A small autoregressive pixel model, trained from scratch.
Model: arch transformer_decoder, width 256, activation star_relu.
Training: muon at rate 0.015, 10500 steps, batches of 64.
Data: 90422 training examples, 7.4 epochs.
Rows from block 7 of a small autoregressive pixel model, named by matrix and row number. Rows with one number belong to one neuron. Each number is 128 + 24 x the weight over its row's rms, rounded and kept within 0 to 255. All counts start at 0. Numbers have three digits each.
After each neuron's rows are labels from the 100 images, of 14976, where the neuron reaches its highest value: "responds to" is what is common among them. Only what is clearly more common there than usual is listed. The data: stained colorectal tissue patches (NCT-CRC-HE-100K).
# fc1: MLP up (model.blocks.7.mlp.fc1.weight, 1024x256), inputs 0-255
# fc2: MLP down (model.blocks.7.mlp.fc2.weight, 256x1024, transposed), outputs 0-255

fc1.12:135125127144131136142082158130130159161115158105147135095129129100130146134157130090180124147068159107122146081116176163145133124144152124096142170108152105143102106149125092113097168120134092093127162124114105117116105144120103151142153137112143127139141174136123091116120123095140118155130127167119131146126107131144090144126116125118122135117147123144126113137139160071114154094108114145123150151167107083094065153132138152185138124143094120156120085115087130149124146167130129120096098098152134154077100125161131155146119157176089149106177141135136137085143133136114150077159131134128116132149153155117104095126095137087131113116100069099120123136146091116142116146164095157096164128136163087136161158106148144099141131139133114136100171144156127082144130126113132
fc2.12:111156141120150112104122110160082122155117174127130150173131150142096125120090142109082108102159119169163170147139142069119119075129114161115123175173112065136160162136101159140145100134127160104152102124116108093137142152096143089102093140149138122118118107102123118150132117144122168128132151123129086146159163132121127128139125162121123171111140165111082106125119146091147099088126116129126109133117120122159125114124106160122117135093113128138117117155147133177108148154161145166160155099146133181153104145100090140126130098114122098132153087086156124109106171152144104129151140131157122128106101160142101138111122134195124108135133110139131149138130124123152142090093082118144131129119128121162134090105171145130067109099126150156113145079104138118150128127090132
responds to: tissue: debris

fc1.681:107164130146123138112153066098212084103112105138138144112117158140164141145099106142107121138113155110112110125119126120102183090112119097145090130134120150132113133138104159138141131146114105145158111143123110144124187118114142086165080123129132149103108129156070131155103124137138139136132137123123134154102132093140118103083152099109085143127125117099138116146110140123117151175121138117115109094149157113136140145121128140092127157126127073138117158112136147148115104156084089124109129094185129084109155131127091141113160070132129097087140113129124092114123134133158184132152158089111154110131132157132124139133154152123158170107135132148142165205153116086138144113151127125156096142135160138136152115106082137161116134114132131119120096092136115187108131157129141
fc2.681:107111138119178134146121144126134142114119109150170126095161146127122126146101128125120110135165128157136117103160112117128096172131108130074157067152109152153149147127119091163094113118159142098112142097168122096125102122137160115097141100099132119150124107125146158109128139146147128098135131130118119147114103158125143134131117109109097138105095153097130158095134135120123145112100114134095147141076088123142162087119140106159148119155176172122127132089085091133143144114141171141083138159089162193122135153127151091120119145102130117149098138127160182113120123121152092149089127127125113122100120105169078119145107137119181126163151079124154121113093155154107117142143161133084173175117121143118146143116175132148113157132165107067105117122106112118119153139148165
responds to: tissue: adipose tissue

fc1.158:132123145095126118131106168146135128125135071148134115086182104131073135132107040136186116125113165122177136148141132074107078114107110118118133124156082109092143123140104160133127104138136130123151109157115089134148095121088161111148139093103143157173108151132119145162127120101124096124110144185134111123117057141151112132123102120124148147115084100128116112152146093118127180129129137114117122093084120118132195137143109132107111145124150095185143161112141118092141155100141130103131087119109124105137161136150153143104147132085111081082103090128173163136125149170123103146153138146141102147156102131110137118113131139133154106133173105150123137122126112126114132122140167136128141118153146105154142147129121126136129127174116130150113119145149117096148111140097128
fc2.158:144117136154103150124122111140148137132104102130160156128145155123154128130119129108166131135149140131131128126145108136100129142068130115128159133128171174086118121133129105082153111083149117148121128119103108126092129133123127088133144142141154115130115112122140133086167097129069136114165114067109087098124173090114126120138137103144102157146157103104144091081113142189100118140113144153111102142100114129134086157112131150172158128158157176094098135086144102099162149142167123146153150117138113126082126160083140129143132170131140122149122101115113161107144165119138148115149137086094103092144173137124110140154110117147120146128098135168153109116142142132118071146122132140111154132144118136106096161116097125143127144124169070143121153149197136127093117086175135
responds to: tissue: tumour epithelium

fc1.450:097152094148121113130121109152130155109137157176121120114044118118202101117139150088081135100142142116109118105105148101155119116090187132185140120109127108123114120145113119139109130112126126124099153147134145123131156140113127140143146152095126158110108128152096136109118098117145166111104128130130144149080116093146160111093122127155124139155083128096108178092133168114108129144131174130115190159176116141123143116119150140146176131099086124088152128119097144170148126155083139069145116110112144109121123128118168110099078094111098124117104151123113141151163171141109155135133123136096142126090124152141111140146102180137136131114138132132126122178107138112124134142125153092099105148156150123122122121151178152125097115117129098133138130145111142119117190092120133
fc2.450:118129122101117119142169166146113181111124154082139160115139172147057148149136110119142123114144135134118142111128120174112109144144137114143147155096128104108137106071132130087127115103135116137124121095166119173157104148138139125114089117131147091107176171112126135128150115128122115130155118088117108127133118141083114134147134120100087110102153111146113114183145112132176108093179120119145114147112112125138080077112131143079117123118150169139113146173131168114104118135139095126133087121139100134166090136116139153127148159133142174106103096137094143100104101146109145087128146103159112119098144123113099134117180119136129139143074123187177137079135108161121119170136123139147142166110118164121166118134091115153129137161114109142108127125134132124157090121173153
responds to: tissue: tumour epithelium; tissue: normal colon mucosa

fc1.439:109121134142117133161137141158120123108148125139107155122107136155138152146120094146068131117089141134107151167110137154152134094120113131154126096113103126105145134133188122148097115153167140117146134161173125146126107148112143104143108154124091159126089129111156162139133136137114114162122113099128164118203155121115129162091096133170136146144162162141142120114135140153154098128153133089131120156128107142157142162116125116162106181121098064106108087099154122124168097136128130140127154130123120140117138131154127135144103121108171095101147173065106142147125120162116124172079084112131144129155139142152085141130119083119138148118132104114108105094122129086092124131122127120138165170054114137145120112098135169155135143088073134135164171098127129147136108095144128
fc2.439:103116094101110120114126144119160101117099124113112125156114144136136128102115135070147129120089129100125105092111111151141164135098127132151123114157141153121138157106132104147131155116132102084117154138131121152125150148113143149125165167110132128150124142099154146079116103143096090118169129123154179113127142152133198154141154181133170115135123139134110108124179073072138171146121130100127116158151107059099115156074153127109112161121147117141148128131113131093130107158120157111093091114128153158113086118120111108112165154127162114107147167117104128146131122106149114130115117131139106155129156118090159124143128129124156158182117119135130132116116153098052142121114118127136124165118170174132122110116149069097124156132147106091118167166168129126104131168109139
responds to: tissue: tumour epithelium; tissue: lymphocytes

fc1.238:155114130104127151136133120124131161083095115148137077167093129163117143093117140115107097101093160196130087091093130151149114146170098127141160135137079112120135121095122126120114123125115127114173122144119105143124122106149142142129122116138126141143094130161093176082129108123160137156089146111124144088133124074101165131140143104144146150130117118106170141119136119140117131142164114122109185096174109131101141110132109116162158148114142137106143089164124117116091159173166107123115092101132140151135101086125135111088174159084163089109111154153153109152160109130147131149091111114062145097144156122116142129169162119148135084117106150135083155127121139111131109095118101115091128127133119109120176130136144137174114120141103167124104133163140162121124115130119109
fc2.238:114137096119094130095161156130103118138094130093123138140139101116135130129127137150160156098183146145137107126136136114139120158142164111077150119159158145143088093137143124101117162126165136124103120098162118122144141153124134153135110092127170106145161119123131075114149164193129153119134105169120096123132140157112086143123119110128126119100148150127150134113103131104119159080128164132145083160101135109145075150158139099073109106121143107145127112153138133108108071130099138176128136144125128064145178167113132106114162096110137133138118097124159117112137104070114186162148151123107125127096101134154127112115087146159104150128156118117145117119140138104129183118163126149141116155136131099077101150114102108082144142127113114135144109147100114124122112139185169
responds to: tissue: tumour epithelium

fc1.518:152095140158140100105115114105135129092147171112127118155102139144113119142106104120125105106128141141149127125142107100140149107126152125101174131170153174128089153125141113145138072144146094135127141137188196128187107139139124119114152140088160113128074138148112139134124120125109149127116156123120134143131092127144104113168103160135122107093072098129132115101166084135093170126151149132096154138125104090146128180151078138146133140137122155103131172164114136140163131173125103159121111136082157140102137137139151129105136155125153138128149120132121144131074144130144156149123116106145104137116119118143073123144112128111087102160077101130152140098155106103108128107128149119117126116127106112129124118181120116185113131110142148074136156116135107068145143093106187
fc2.518:089156127129137151140124120132152135165156069157095175102154117132140105144116158105157059145105155089107107115130158177160124133147114146153093161122105116122144172148146126130124139136157120108087146144086124117099088123141152154151107152115096131121170154155154169137098116115132158100139117104153112111112127086091138136123153130099106136125085132152187118177126113131091149115116087138132141146081114133075139162113150130085086125120148143117125160119110089172122106136128144094120116118146109113124138144096125151101175098126102146150146146140122110114130140125132094139107153171135133098080145172144145130107091149109125183111132081105100120076115149133150144127102141153139128164128087106151129133133126120123126141148121114113136185171140129124110098152102125
responds to: tissue: tumour epithelium

fc1.171:142124073097128114118127180150140139123121129140159116140153142154178105114080164181087147166155121121108153147109107143105106149070093108146106130130168138132112120165135139160117185146109122080182136134137148139119120158141159116079113132113130157110123142132132143112124126109126126127103098143125148110098126101155116151161134147115153163167136117070138136097126089174136107130098132078121082132140132159131152109142142155099115098098132095147109189133163090132097085137100142101085153129120118128106129097135174091154114104120148114089124182139126120134093136120118136120107147104131143144150080143100131103152145082182127105110107117131096128149165152119132157146112121118133124133139176103125079138120122118156134113162167109143118143117138123141118121125139167
fc2.171:120105138135125112130157103131148133147152135123093166103146113126118104125113110120153081106152134148114135159131164098142086142145155170102151111132101128115095121111062149125140117169160138155135153121117137144107132083122147149156150114106131112152133126144113140173140125138164175149130141101181140116204176138134133084113121107110152118104112127190111170140113136136144125093123156156134153103125112116109160133110094146134080124128094155121133112139102163098134167087131130134124083128130136139123113141119084113144147134139130148101132087112108136122102095135101123176109057120142135132147154102157099144082110125096142151177169142133128143125140128090107132117132096132125151148078080112132114140135137126135114171126059143123161141137113142094081162148091142
responds to: tissue: adipose tissue; tissue: mucus

fc1.710:136073148128133117102150161095136120130091150134136120080148118135143177181156125099133119127132137110105080145137136139153141145080113174124102116096130127140159115109125173113134115148156149124090139124119131110103161099140149151082113104139114143121116103175117117132151168143136108093103113107147111170143129109142093112091119109129150135119172170136136110131088127127141113099116081126117120138126119139104112157170148088180118145105128133121126152107113171155160097148137081140118129105132110105117128089101155094180127156112142094125129119086113150120137111098145142146129150182123121143112134166155144171080105176174095122153127143153106126105097111088177159108101105098103114147153139157147134153136126152098091152165100149098114131081132100129130126150160117
fc2.710:148086126115119080129120144102138136137100101135120133123127117139124066138125159123077146170106090132150115139174095104127165157144105143118142140142148104140120132117117103151122119126107125087166124174145128155125119108097099102085103092091158162116157109123124151118134084107115134131116091131180084095155117141152100148124090124164120089119133117127121119141157153118141113155141128155111089144138135069123118137079134126135121104148147097153143156108102173123106126137148132139105179104126060100140153145114104102138161116177076125152174130151137125160128090169104154123151153096139125132109126098147150113129136160128087145101146109144144165111139104124151139103123157162126155146137130103157123167138124123157126130113162192117116175118118165132091129143170123
responds to: tissue: tumour epithelium; tissue: normal colon mucosa

fc1.99:132133106103081121089135163109128111147122143141150098112094110116151090150160102141162139084112125146139077167152149121163149146138132118139129122156120101159113138132157139100092140128080135128193143156112106155129163107117103109141083106113101096173088181115155094127088152174129140117145100121126141117123173093147088128146113108105143117093120147120090128148128133149105105143118146088115101129132133111149129126104160135097096094160116140104100098128110134152126136141172098123118118144139118149104127114171114140162139139183136101106125158100136142112103123115141151152144087118114125109133128153196091109108140147127161124121163100135201121094176118134162125151159142121158091122137107109124164148179114150127131145146137152110119115124150099112131185142127105
fc2.99:140086157129128160135170135111157123147147087123118127105143128137136138158094171116114126166190013133154144124140101130089111110132142139124098142128130185158133118114130114152176192172143123108113137080162100151140155125138143161105136125169154093127166140140151140125111097097067149146131143144086144169137108111085134122128109143151140135100132126104147102110143157120118103108141157141109158106126139104131112140141121122163148157124102114165163126133142127138121141121138137096105090070108094158159115106133129150116083126101143089125149104152138137124136126146083078112124133110135144134104096132094097124130135141111139158104138129157131139112134146107151122120134139092132136143138114093113139142130138091127101099138100089149180096111114152127166124150163113
responds to: tissue: adipose tissue

fc1.436:084117134109145087142137129119117085115131113125133142099114138164085110129130064143147121127099112151168142087140134139100110110114120127163071119105141134119145132104083114172127112110144151166105124120101158131103143116124115125144127129115104084100104118072128137126167111133124145147150126121162142131114130078152150158124160126114111116157140102111134120120140176116124136131156160133126119134127149133130122137113147155130121132131141152086095161113134142107147129123103163173138119078112137163108084117101125101127104132113182138157168105127097135140152172116090060150085095116136117194117121133109134167151154128103142128148134174128138112148111097177154133138101139184143152101117078126133151116114141136185097139131134127172146182111148106098121152110144071
fc2.436:146134110157131130139123118129140139132119136136146164125110123135131118095094109130133122116107098137137092131126092103115137128088116116133107114156117156095130101158143143110160186142087138147135144149100086089121146091133089094107086143125148160156149163115136124164108116129154137094122152117118112065152095166159153071124147137112114137140121152135110170149136108087159151122142111111159141119133166147074093129102118131128152123142138130094124130118138106144119103144146163073158144143152096094149142137193100112140132152151117166145084147153174107107116149066106126115104174129136129100100139132134148115154136144135128128127158145134102116192130121124166182118160128072173093106140111134128125100096164119092131149155167106128133116142102105145121093171127099
responds to: tissue: debris; tissue: smooth muscle

fc1.596:150170131113135121152168104147107121144102112147132113110158104144153152139160120158141174152158123170120180132127106104093142091167084139134110156153111139095107106145088133084114106171153158171085088140121126152129128119115163115113093153113126114142124097145123141106107125156103145141113179135130129151134106111165133144115087110132109111103165140139128105116088100098070094136154151140145103127122148124149103087121110104121132090131156133131160146140074138147130123135143121140132130109115124146102161134091147119135134110096135060143116116164154121131113110091148171111106101159092162081179140128127156104150150120131119112129156110109079161160119139099112155151167111173108125156102120116132113159084155144113150154144131108102137122130131101148128142163179094
fc2.596:082156127164120113117105155133118168086145129145124112134160143173108121137112119097156149135123116104141081092119155110170088130107167134115124121135150124120159125132146123127134117109111145137126118102129196150157119121132093154155115153178084139083155110124148111098150113110098120150123119126137128167130118180075137133108185128164100128153161135111146134094095151121099139192121107142137135121101129140093131152109153186095137157141145090110106112154121158115128126115123134119144128100127132123118163138095176132126144124141133140114151127097145129175071070133128148119155149112115120117157131162106136149120112129146143138112129126128181138130200125121159027136110132105114124099139123103116151123120146120143117086115101126112117113100112129100100162113128163
responds to: tissue: tumour epithelium