{"model": "autoregressive pixel model", "dataset": "stained colorectal tissue patches (NCT-CRC-HE-100K)", "train_examples": 90422, "image_size": 20, "horizontal_flip": true, "levels_per_channel": 4, "vocab_size": 65, "arch": "transformer_decoder", "width": 256, "layers": 10, "norm": "layernorm", "norm_position": "pre", "hidden_act": "star_relu", "mlp_ratio": 4, "head_dim": 16, "fused_qkv": true, "bias": "qkv", "qk_norm": true, "parallel_block": true, "inner_norm": false, "drop_path": 0.15, "positions": "learned", "tie_word_embeddings": false, "init": "lecun_normal", "residual_init": "zero_last", "optimizer": "muon", "muon_scale": "spectral", "learning_rate": 0.015, "momentum": 0.9, "nesterov": true, "orthogonalizer": "polar_express", "adamw_lr_other_params": 0.0019, "max_grad_norm": 0.5, "cautious_weight_decay": true, "max_steps": 10500, "batch_size": 64, "epochs": 7.4, "lr_schedule": "poly", "final_lr_fraction": 0.1, "warmup_steps": 520, "weight_decay": 0.008, "adamw_weight_decay_other_params": 0}
Rows from block 3 of a small autoregressive pixel model, named by matrix and row number. Rows with one number belong to one neuron. Each number is 128 + 32 x the weight over its row's rms, rounded and kept within 0 to 255. All counts start at 0. Numbers have three digits each.
After each neuron's rows are labels from the 100 images, of 14976, where the neuron reaches its highest value: "top examples" is what is common among them. Only what is clearly more common there than usual is listed. The data: stained colorectal tissue patches (NCT-CRC-HE-100K).
# fc1: MLP up (model.blocks.3.mlp.fc1.weight, 1024x256), inputs 64-127
# fc2: MLP down (model.blocks.3.mlp.fc2.weight, 256x1024, transposed), outputs 64-127

fc1.78:106148176177090113122144123100090125129126141144159163148123112133118191118141120165148122105173138189099146149115164134160118132200164116132125160152168134123151134083170167096174117109124060
fc2.78:138109110102142067129138105170092155113152149097119143123130122120186129146120128146096119114049123109107099106099093111115078165111180118052188147122100131116151106129112155144067097132104177
top examples: tissue: tumour epithelium

fc1.710:127190099156114101162104154078159118110126040138146134172127145157142093135171135131103110089113168051131104175155106118060128084158141167095132170194074147131130163126143136131138168096146106
fc2.710:119165099098167107129144134134137117128147141153115165130127143104069097117046169095155166138142171216153187126132161165176168120123111108121079144114128089149123109156109109122151071162095163
top examples: tissue: smooth muscle

fc1.281:120139116169125133085144124113114148084152121144116131121106144157065194180112173102134099136137125155127121124138122119116174156186094089076071196146099090129105171100140175117130148132079136
fc2.281:104203183094154145120169135128118119128107075172112117168125173111146061050086169126119092136132126111112129152109155139140115060114053134131140112114135138163118129146078143098108112154099120
top examples: tissue: debris

fc1.586:093085138103112149115129101158107113148167130132053137161101159156116146061122116146110097129109145106148241094198140155066151133153118141135116141151115199143128105155209083153085092193186134
fc2.586:078137129163119071093115199123044154144121112134123124111150140134125114148121136127137103063149073137083089142143157147111146131133143080140172093145141100096170092179094108087062149144166102
top examples: tissue: lymphocytes

fc1.503:105114098111093103117125108145194101093149105081112128093152144130128178060149150150093096128077079141155122096097151091099184179204139152127090149088133158166155130119202112158128127162129108
fc2.503:116131184155167131115124129186151129171165093158131098135123112151132105191116130135136158154101177140167142113145087062088158183091157086104174097106148070086127130137079108117118160065182112
top examples: tissue: cancer-associated stroma

fc1.231:081089084126071110140118109104189149109107181159097096117093134124109137100113090133079153141078105118075178058167171063091101146148164178091133179134105179140077070118140097110135093121134142
fc2.231:119130114083189114134072143165068193107094138156159107149166126166100059070121118109138103153129152082149119177083180139122178102106148088130138143131155058103132133140122089080098130156090143
top examples: tissue: smooth muscle

fc1.437:208186095129145158142129159096148146080125078128171142145062166113063099061151123152137100120120119136138101176109160090096206158120065114103131131147046100143140121096099158163119124169109137
fc2.437:103086115157122102088136097209136132126167170138140167103129156134135143107129101224105155103132123111112194114094129150197089127170115169063151075139108095102134173128138148154148145146138038
top examples: tissue: lymphocytes

fc1.338:154125158090133152093135156146104191103078118106111134102167117132162076127166120115157132129118157088137113176165123101152157121108113088053100174061099134216136112113126123080147149069199158
fc2.338:174164052127126124118110086098072085159134119187104146163166139124116191066108131116084122176160105159077117069130112116102117169144145018172138116126153085130084191129130116190098081114080079
top examples: tissue: tumour epithelium

fc1.380:149100117130165105133131112128129100112127116129165128126080088169127142171092143177168128160114148139078123132131135085179161106151151120128109140132132125082108164139098112128134096096166128
fc2.380:103182133090169134107083194178121142178112101167068185128133131153116102099175202150144099147129152146155117193186102162142071174097132161107210102109166145122094143121155136103125113136113124
top examples: tissue: debris

fc1.143:122147085116081189098184113146093140129086117093073167163117145181175070103076146090189081165095148196147115136157126173167140175159140099093134097135109138137076105112117119090112124126138126
fc2.143:156115154162089138113110079145167091160146128132096170142156130102122159175152154124093108142159185085107247154134175046111066137131154107097147104145110079100132162142076118171124133128200089
top examples: tissue: lymphocytes

fc1.330:166113152138088109133050156133144152100206050144107135084112084070165073124125129100122164100070059102148117073146098083099090117133176168200121145185143141144152111128155115183122157095159134
fc2.330:135153182112091090054156094108113059119136156133106161174098126179152090109104146148125153153139114151181184111074100113148166157112131085093095176111119173113065084188112129137094097174085151
top examples: tissue: lymphocytes; tissue: normal colon mucosa

fc1.660:140063133123185137108079102156156107144115108102112197100102060159150103138130102120109126189128095085174199152147130148137163096140139120166145172110087157133146093150099157082105081144140122
fc2.660:154126140101160164123167170146123167132121118151121119114096128134110125180138157143176130115121190200163128084120074096107086157125177187210158097120140136103075177110102183103146136057117122
top examples: tissue: smooth muscle

fc1.461:125153081103131246126130136184099072087115151083067127130135131130138160120145170131104145105108100120122126194127131140059146122156121126079140104087151155096169109167151072112156148144140106
fc2.461:112144164136073088105128070144126148150147152115173131082134130174120116074176077099130159188167153187149180109117172144153132162144154059104132189119145109066116092087136156163134117106161110
top examples: tissue: smooth muscle

fc1.732:159153078180145153093194067105177172098104166135115153134150146120066147159135114125092090126176075111104109106178160108056194115118155089148133190210126156103134128142081180099098160095068120
fc2.732:150144150155078187091064119128159142165060146117163174191075168164192123135092141091124152107105171168094088110125131149155116108138094169105074142090183103103123196107130143084116146133137160
top examples: tissue: normal colon mucosa

fc1.350:132162101127107107122137130075119115101134146094117144178125131122139119107062122144151103115144095174122116170165134132028128146163180134148098129153109085161098154114107137126097123102155110
fc2.350:082175209149119218172076150162137137171134136128149151059113139089158136161108077098143175141106135093085158080114145116204093116188122065038135144138085141116141141203105079134128156142127116
top examples: tissue: lymphocytes

fc1.724:050163185145128072128151126095112175062129118133161157124064143164143174133134076086131138095118093125138129151058129154159136098088169164129140121163195126132170152091100125086153118179082117
fc2.724:081107125086178102136120123147085124143103166094135196144151064190159062131133115118110170133125141088151088134104112132167137164147174121159160141114135094136139116154137167099129106120209143
top examples: tissue: tumour epithelium

fc1.134:129127133137110120141131103145119116138117155061136070121116145140171127154135093099109178086177128166054108150098132159119115117114154079175144139094101050170106097129126150102117169139124084
fc2.134:150116162110160118104160152150091169178146074148130061148142227138136181140109051083176137106066056136107119137166155118159133104114142141127157185140137186154119110075151166126081114196156113
top examples: tissue: mucus; tissue: normal colon mucosa

fc1.533:136099081131106119154142151144140105040170131183122157178119171153092140087075129121121102160152137118149098108076158158139116123213133162113179136095100119139155141070095095087082086152169107
fc2.533:088173171122145074147181151120092156179077163167146140088132108151068145152141121098060123157124099119153111156118121196139124148095119120142087108137102110085122133122089183074099140229098136
top examples: tissue: lymphocytes

fc1.712:151178118119102174064122123107170128172105147182137063117107112144141188154095138109156183130079142160117160147138133122165103124158089094136065111127103112107128130171138068113163111086128163
fc2.712:108046136102081143059099101131120149119090116116140150136129134147126120141110089142128101123143167114062114116138172103087184149139164137099146169049125168129150170108112163081083092218128175
top examples: tissue: mucus

fc1.298:097189148151107141159160104167113173123153132119131127130087148116117127080136100151128165090104161127196155110159160154125094140179130129113148124135101113077146150072181152135124092129140143
fc2.298:143121057159134085104066159123180131110131157090109138077196111116125113116092157114102087193102120142128151156106099108142116130105128129134142128108176128117153140181129155064106169158125134
top examples: tissue: mucus

fc1.276:114161102122177135140126137115160101178118141135061132090146081127081082180126153171123096123136145125105166136090120155171129095134122170062195145148107068121191175124116092103212098054115114
fc2.276:126098177135110110141188145139108122151134163133112127124173175185108140109071150133147113114154179133166142129131157124177131110168196094179091114092135197115122090171099162127135075107113075
top examples: tissue: cancer-associated stroma

fc1.469:099084090138153147145136138071168137130128106094142145126172151148151129153146134089130103101137116116115104150138177150152177068128120077152157184173133172145159171101113069140123083128098140
fc2.469:139159130129097135112096178151129130108105166115121080129066184115106134145062127132150166135069089122126097107197084145104104093095127117127184154136105125121101136155114191137123145087162141
top examples: tissue: mucus

fc1.228:123204136176148079129131207171108189184168153159152099118131129059078096135109131127145086106161138108143114130148150117054132187087138135178146138141119140115148105099110076153160143127089131
fc2.228:099098162089179078129157121110159143098123110061132164091151072167148203089152173141105152119140085152107156102151174111176113095146105104148125174147138111142171106129091175121128107154175130
top examples: tissue: smooth muscle

fc1.602:147104123140197066124100108098135174097096208117112114097087189167179124122106141167071121137121183134139134140158162082130048142091139146115147124137100136156169106130095141086178165137176129
fc2.602:099150083095091178116142123179124102162130152107170127090125051099094133076182133074143127115092089114120107129151142130085137084140144076125122143155116072118128167107147129116111174139148121
top examples: tissue: mucus

fc1.744:165106062129125195151090135159112090080132125142085064135097136130132105187136113128118153064146168143151070161149107091123125106152085093149118093101196142116139151048105101141152132147065113
fc2.744:084160127143219119127164111128111154157209122112138101155140078101143114108117128165138146213126109138099143127159153142161192161152114156078116140169208103107104112142125121113131073091168121
top examples: tissue: mucus; tissue: normal colon mucosa

fc1.726:141089103127167149128123159128133131153125086202191178140081116129099138119091165181191060164100109151113118162128081153167152098147150156091130118140098136141182173157184118115190172156109098
fc2.726:149154117106109053112146103124137149078171190113101066112130132179142086161204156109156194044127075097128118097113144087137123128085137141094153126167151109109118122095123186139053101178122127
top examples: tissue: tumour epithelium

fc1.585:156116142143087167117043122119130121064108103105129090219135112121101072191136090148138151156112147132141162124098128102098113100113062165073210150064146128133114121119152112092127068091106172
fc2.585:124144069101186134149122148109099111152112115146118181113117149115104163095116095087131139148100134138122142165130165190100104140126113056165135150110133065172186120111157180159100147122149068
top examples: tissue: tumour epithelium; tissue: mucus

fc1.619:145103170087107157117093137131188079129130096134117113119149089121168123106178092139110119122131119160179117186131093085159125154067172061143146140144135066168133118194132109181066094135115150
fc2.619:144122117163138139142163149146079128163136186100116141149104172140116187128077109113139097185129123142142128096132145204103123134106086166157137160101124130072175125059080140137184079119122122
top examples: tissue: normal colon mucosa

fc1.274:104070106126121127237131084057120147146128106072042145178049154180139133196134132091175125145127120134139151116198124175130111121112138193114173158146187111090126153114130097139140084157120073
fc2.274:194146143173148091125074162098075086154163121117153149135149153136141080091081158156095169089108133132126154131094106143127106155125110067122156114060126114121102164136137172132117123097103155
top examples: tissue: cancer-associated stroma

fc1.415:131149169153201141160122100072099101144166075136111121177145085093151104166096116138076133132068159101195119134130171155079122111180070132101112135189145108106117136138179123129159178066150132
fc2.415:046129146101147133086139155128150123127130082125144156181067143167156137123134116081175074076091121202105078055117142113154109135114153157141128147126100153172167140124064103114170123151145115
top examples: tissue: smooth muscle

fc1.445:135090127096129201142150126094116097135185114131124150078058156114113140110120059088163130174205115087156184144167183137111122103108143106159097089132100138087119125121075147094075110186087082
fc2.445:120115114139120055084108147135105124133151121128112107199188140149172098087080138127079145117090109176075179157132117141105121141159144080095168186137166118115131184137081069101171107151130113
top examples: tissue: smooth muscle; tissue: debris

fc1.539:101178152122089114086129110130121166115176101144124179164073175135143114169124129115114140137102094152187172116090179171134100159158154115103152089125093138144112141109116114153165148128129117
fc2.539:133117076152175183194112138110106112113121153121120095106117133165162069092115134039106116145116109104096080200095129071103204103057136149138144097141155066141111123135124116120088100133133112
top examples: tissue: mucus

fc1.607:119171116102143139164173154149121097076096132145080153171175159163095149119086126193090111154091166160113109077160125148129149116106118146190161165093130090148079170091123137112137185151190172
fc2.607:115129123156116063195102105127127127122114145093077098104079061146208098157124113142138147166192180105136088100097182089082084143151116180127087134164079183108107117093106135131131083144160107
top examples: tissue: cancer-associated stroma

fc1.397:110156172172121091152091135135123139131187119148119154071106114094185104125162125183098048100111114128161115110067110164168117130100138088150153163118162156072120155144099125114127105163172148
fc2.397:193137103138143106103114109132111180104068175068141164105106147148112157151142059054123120123117168146070099119112146143125155149162163136146172155159102144172158140134153160155055180125125091
top examples: tissue: lymphocytes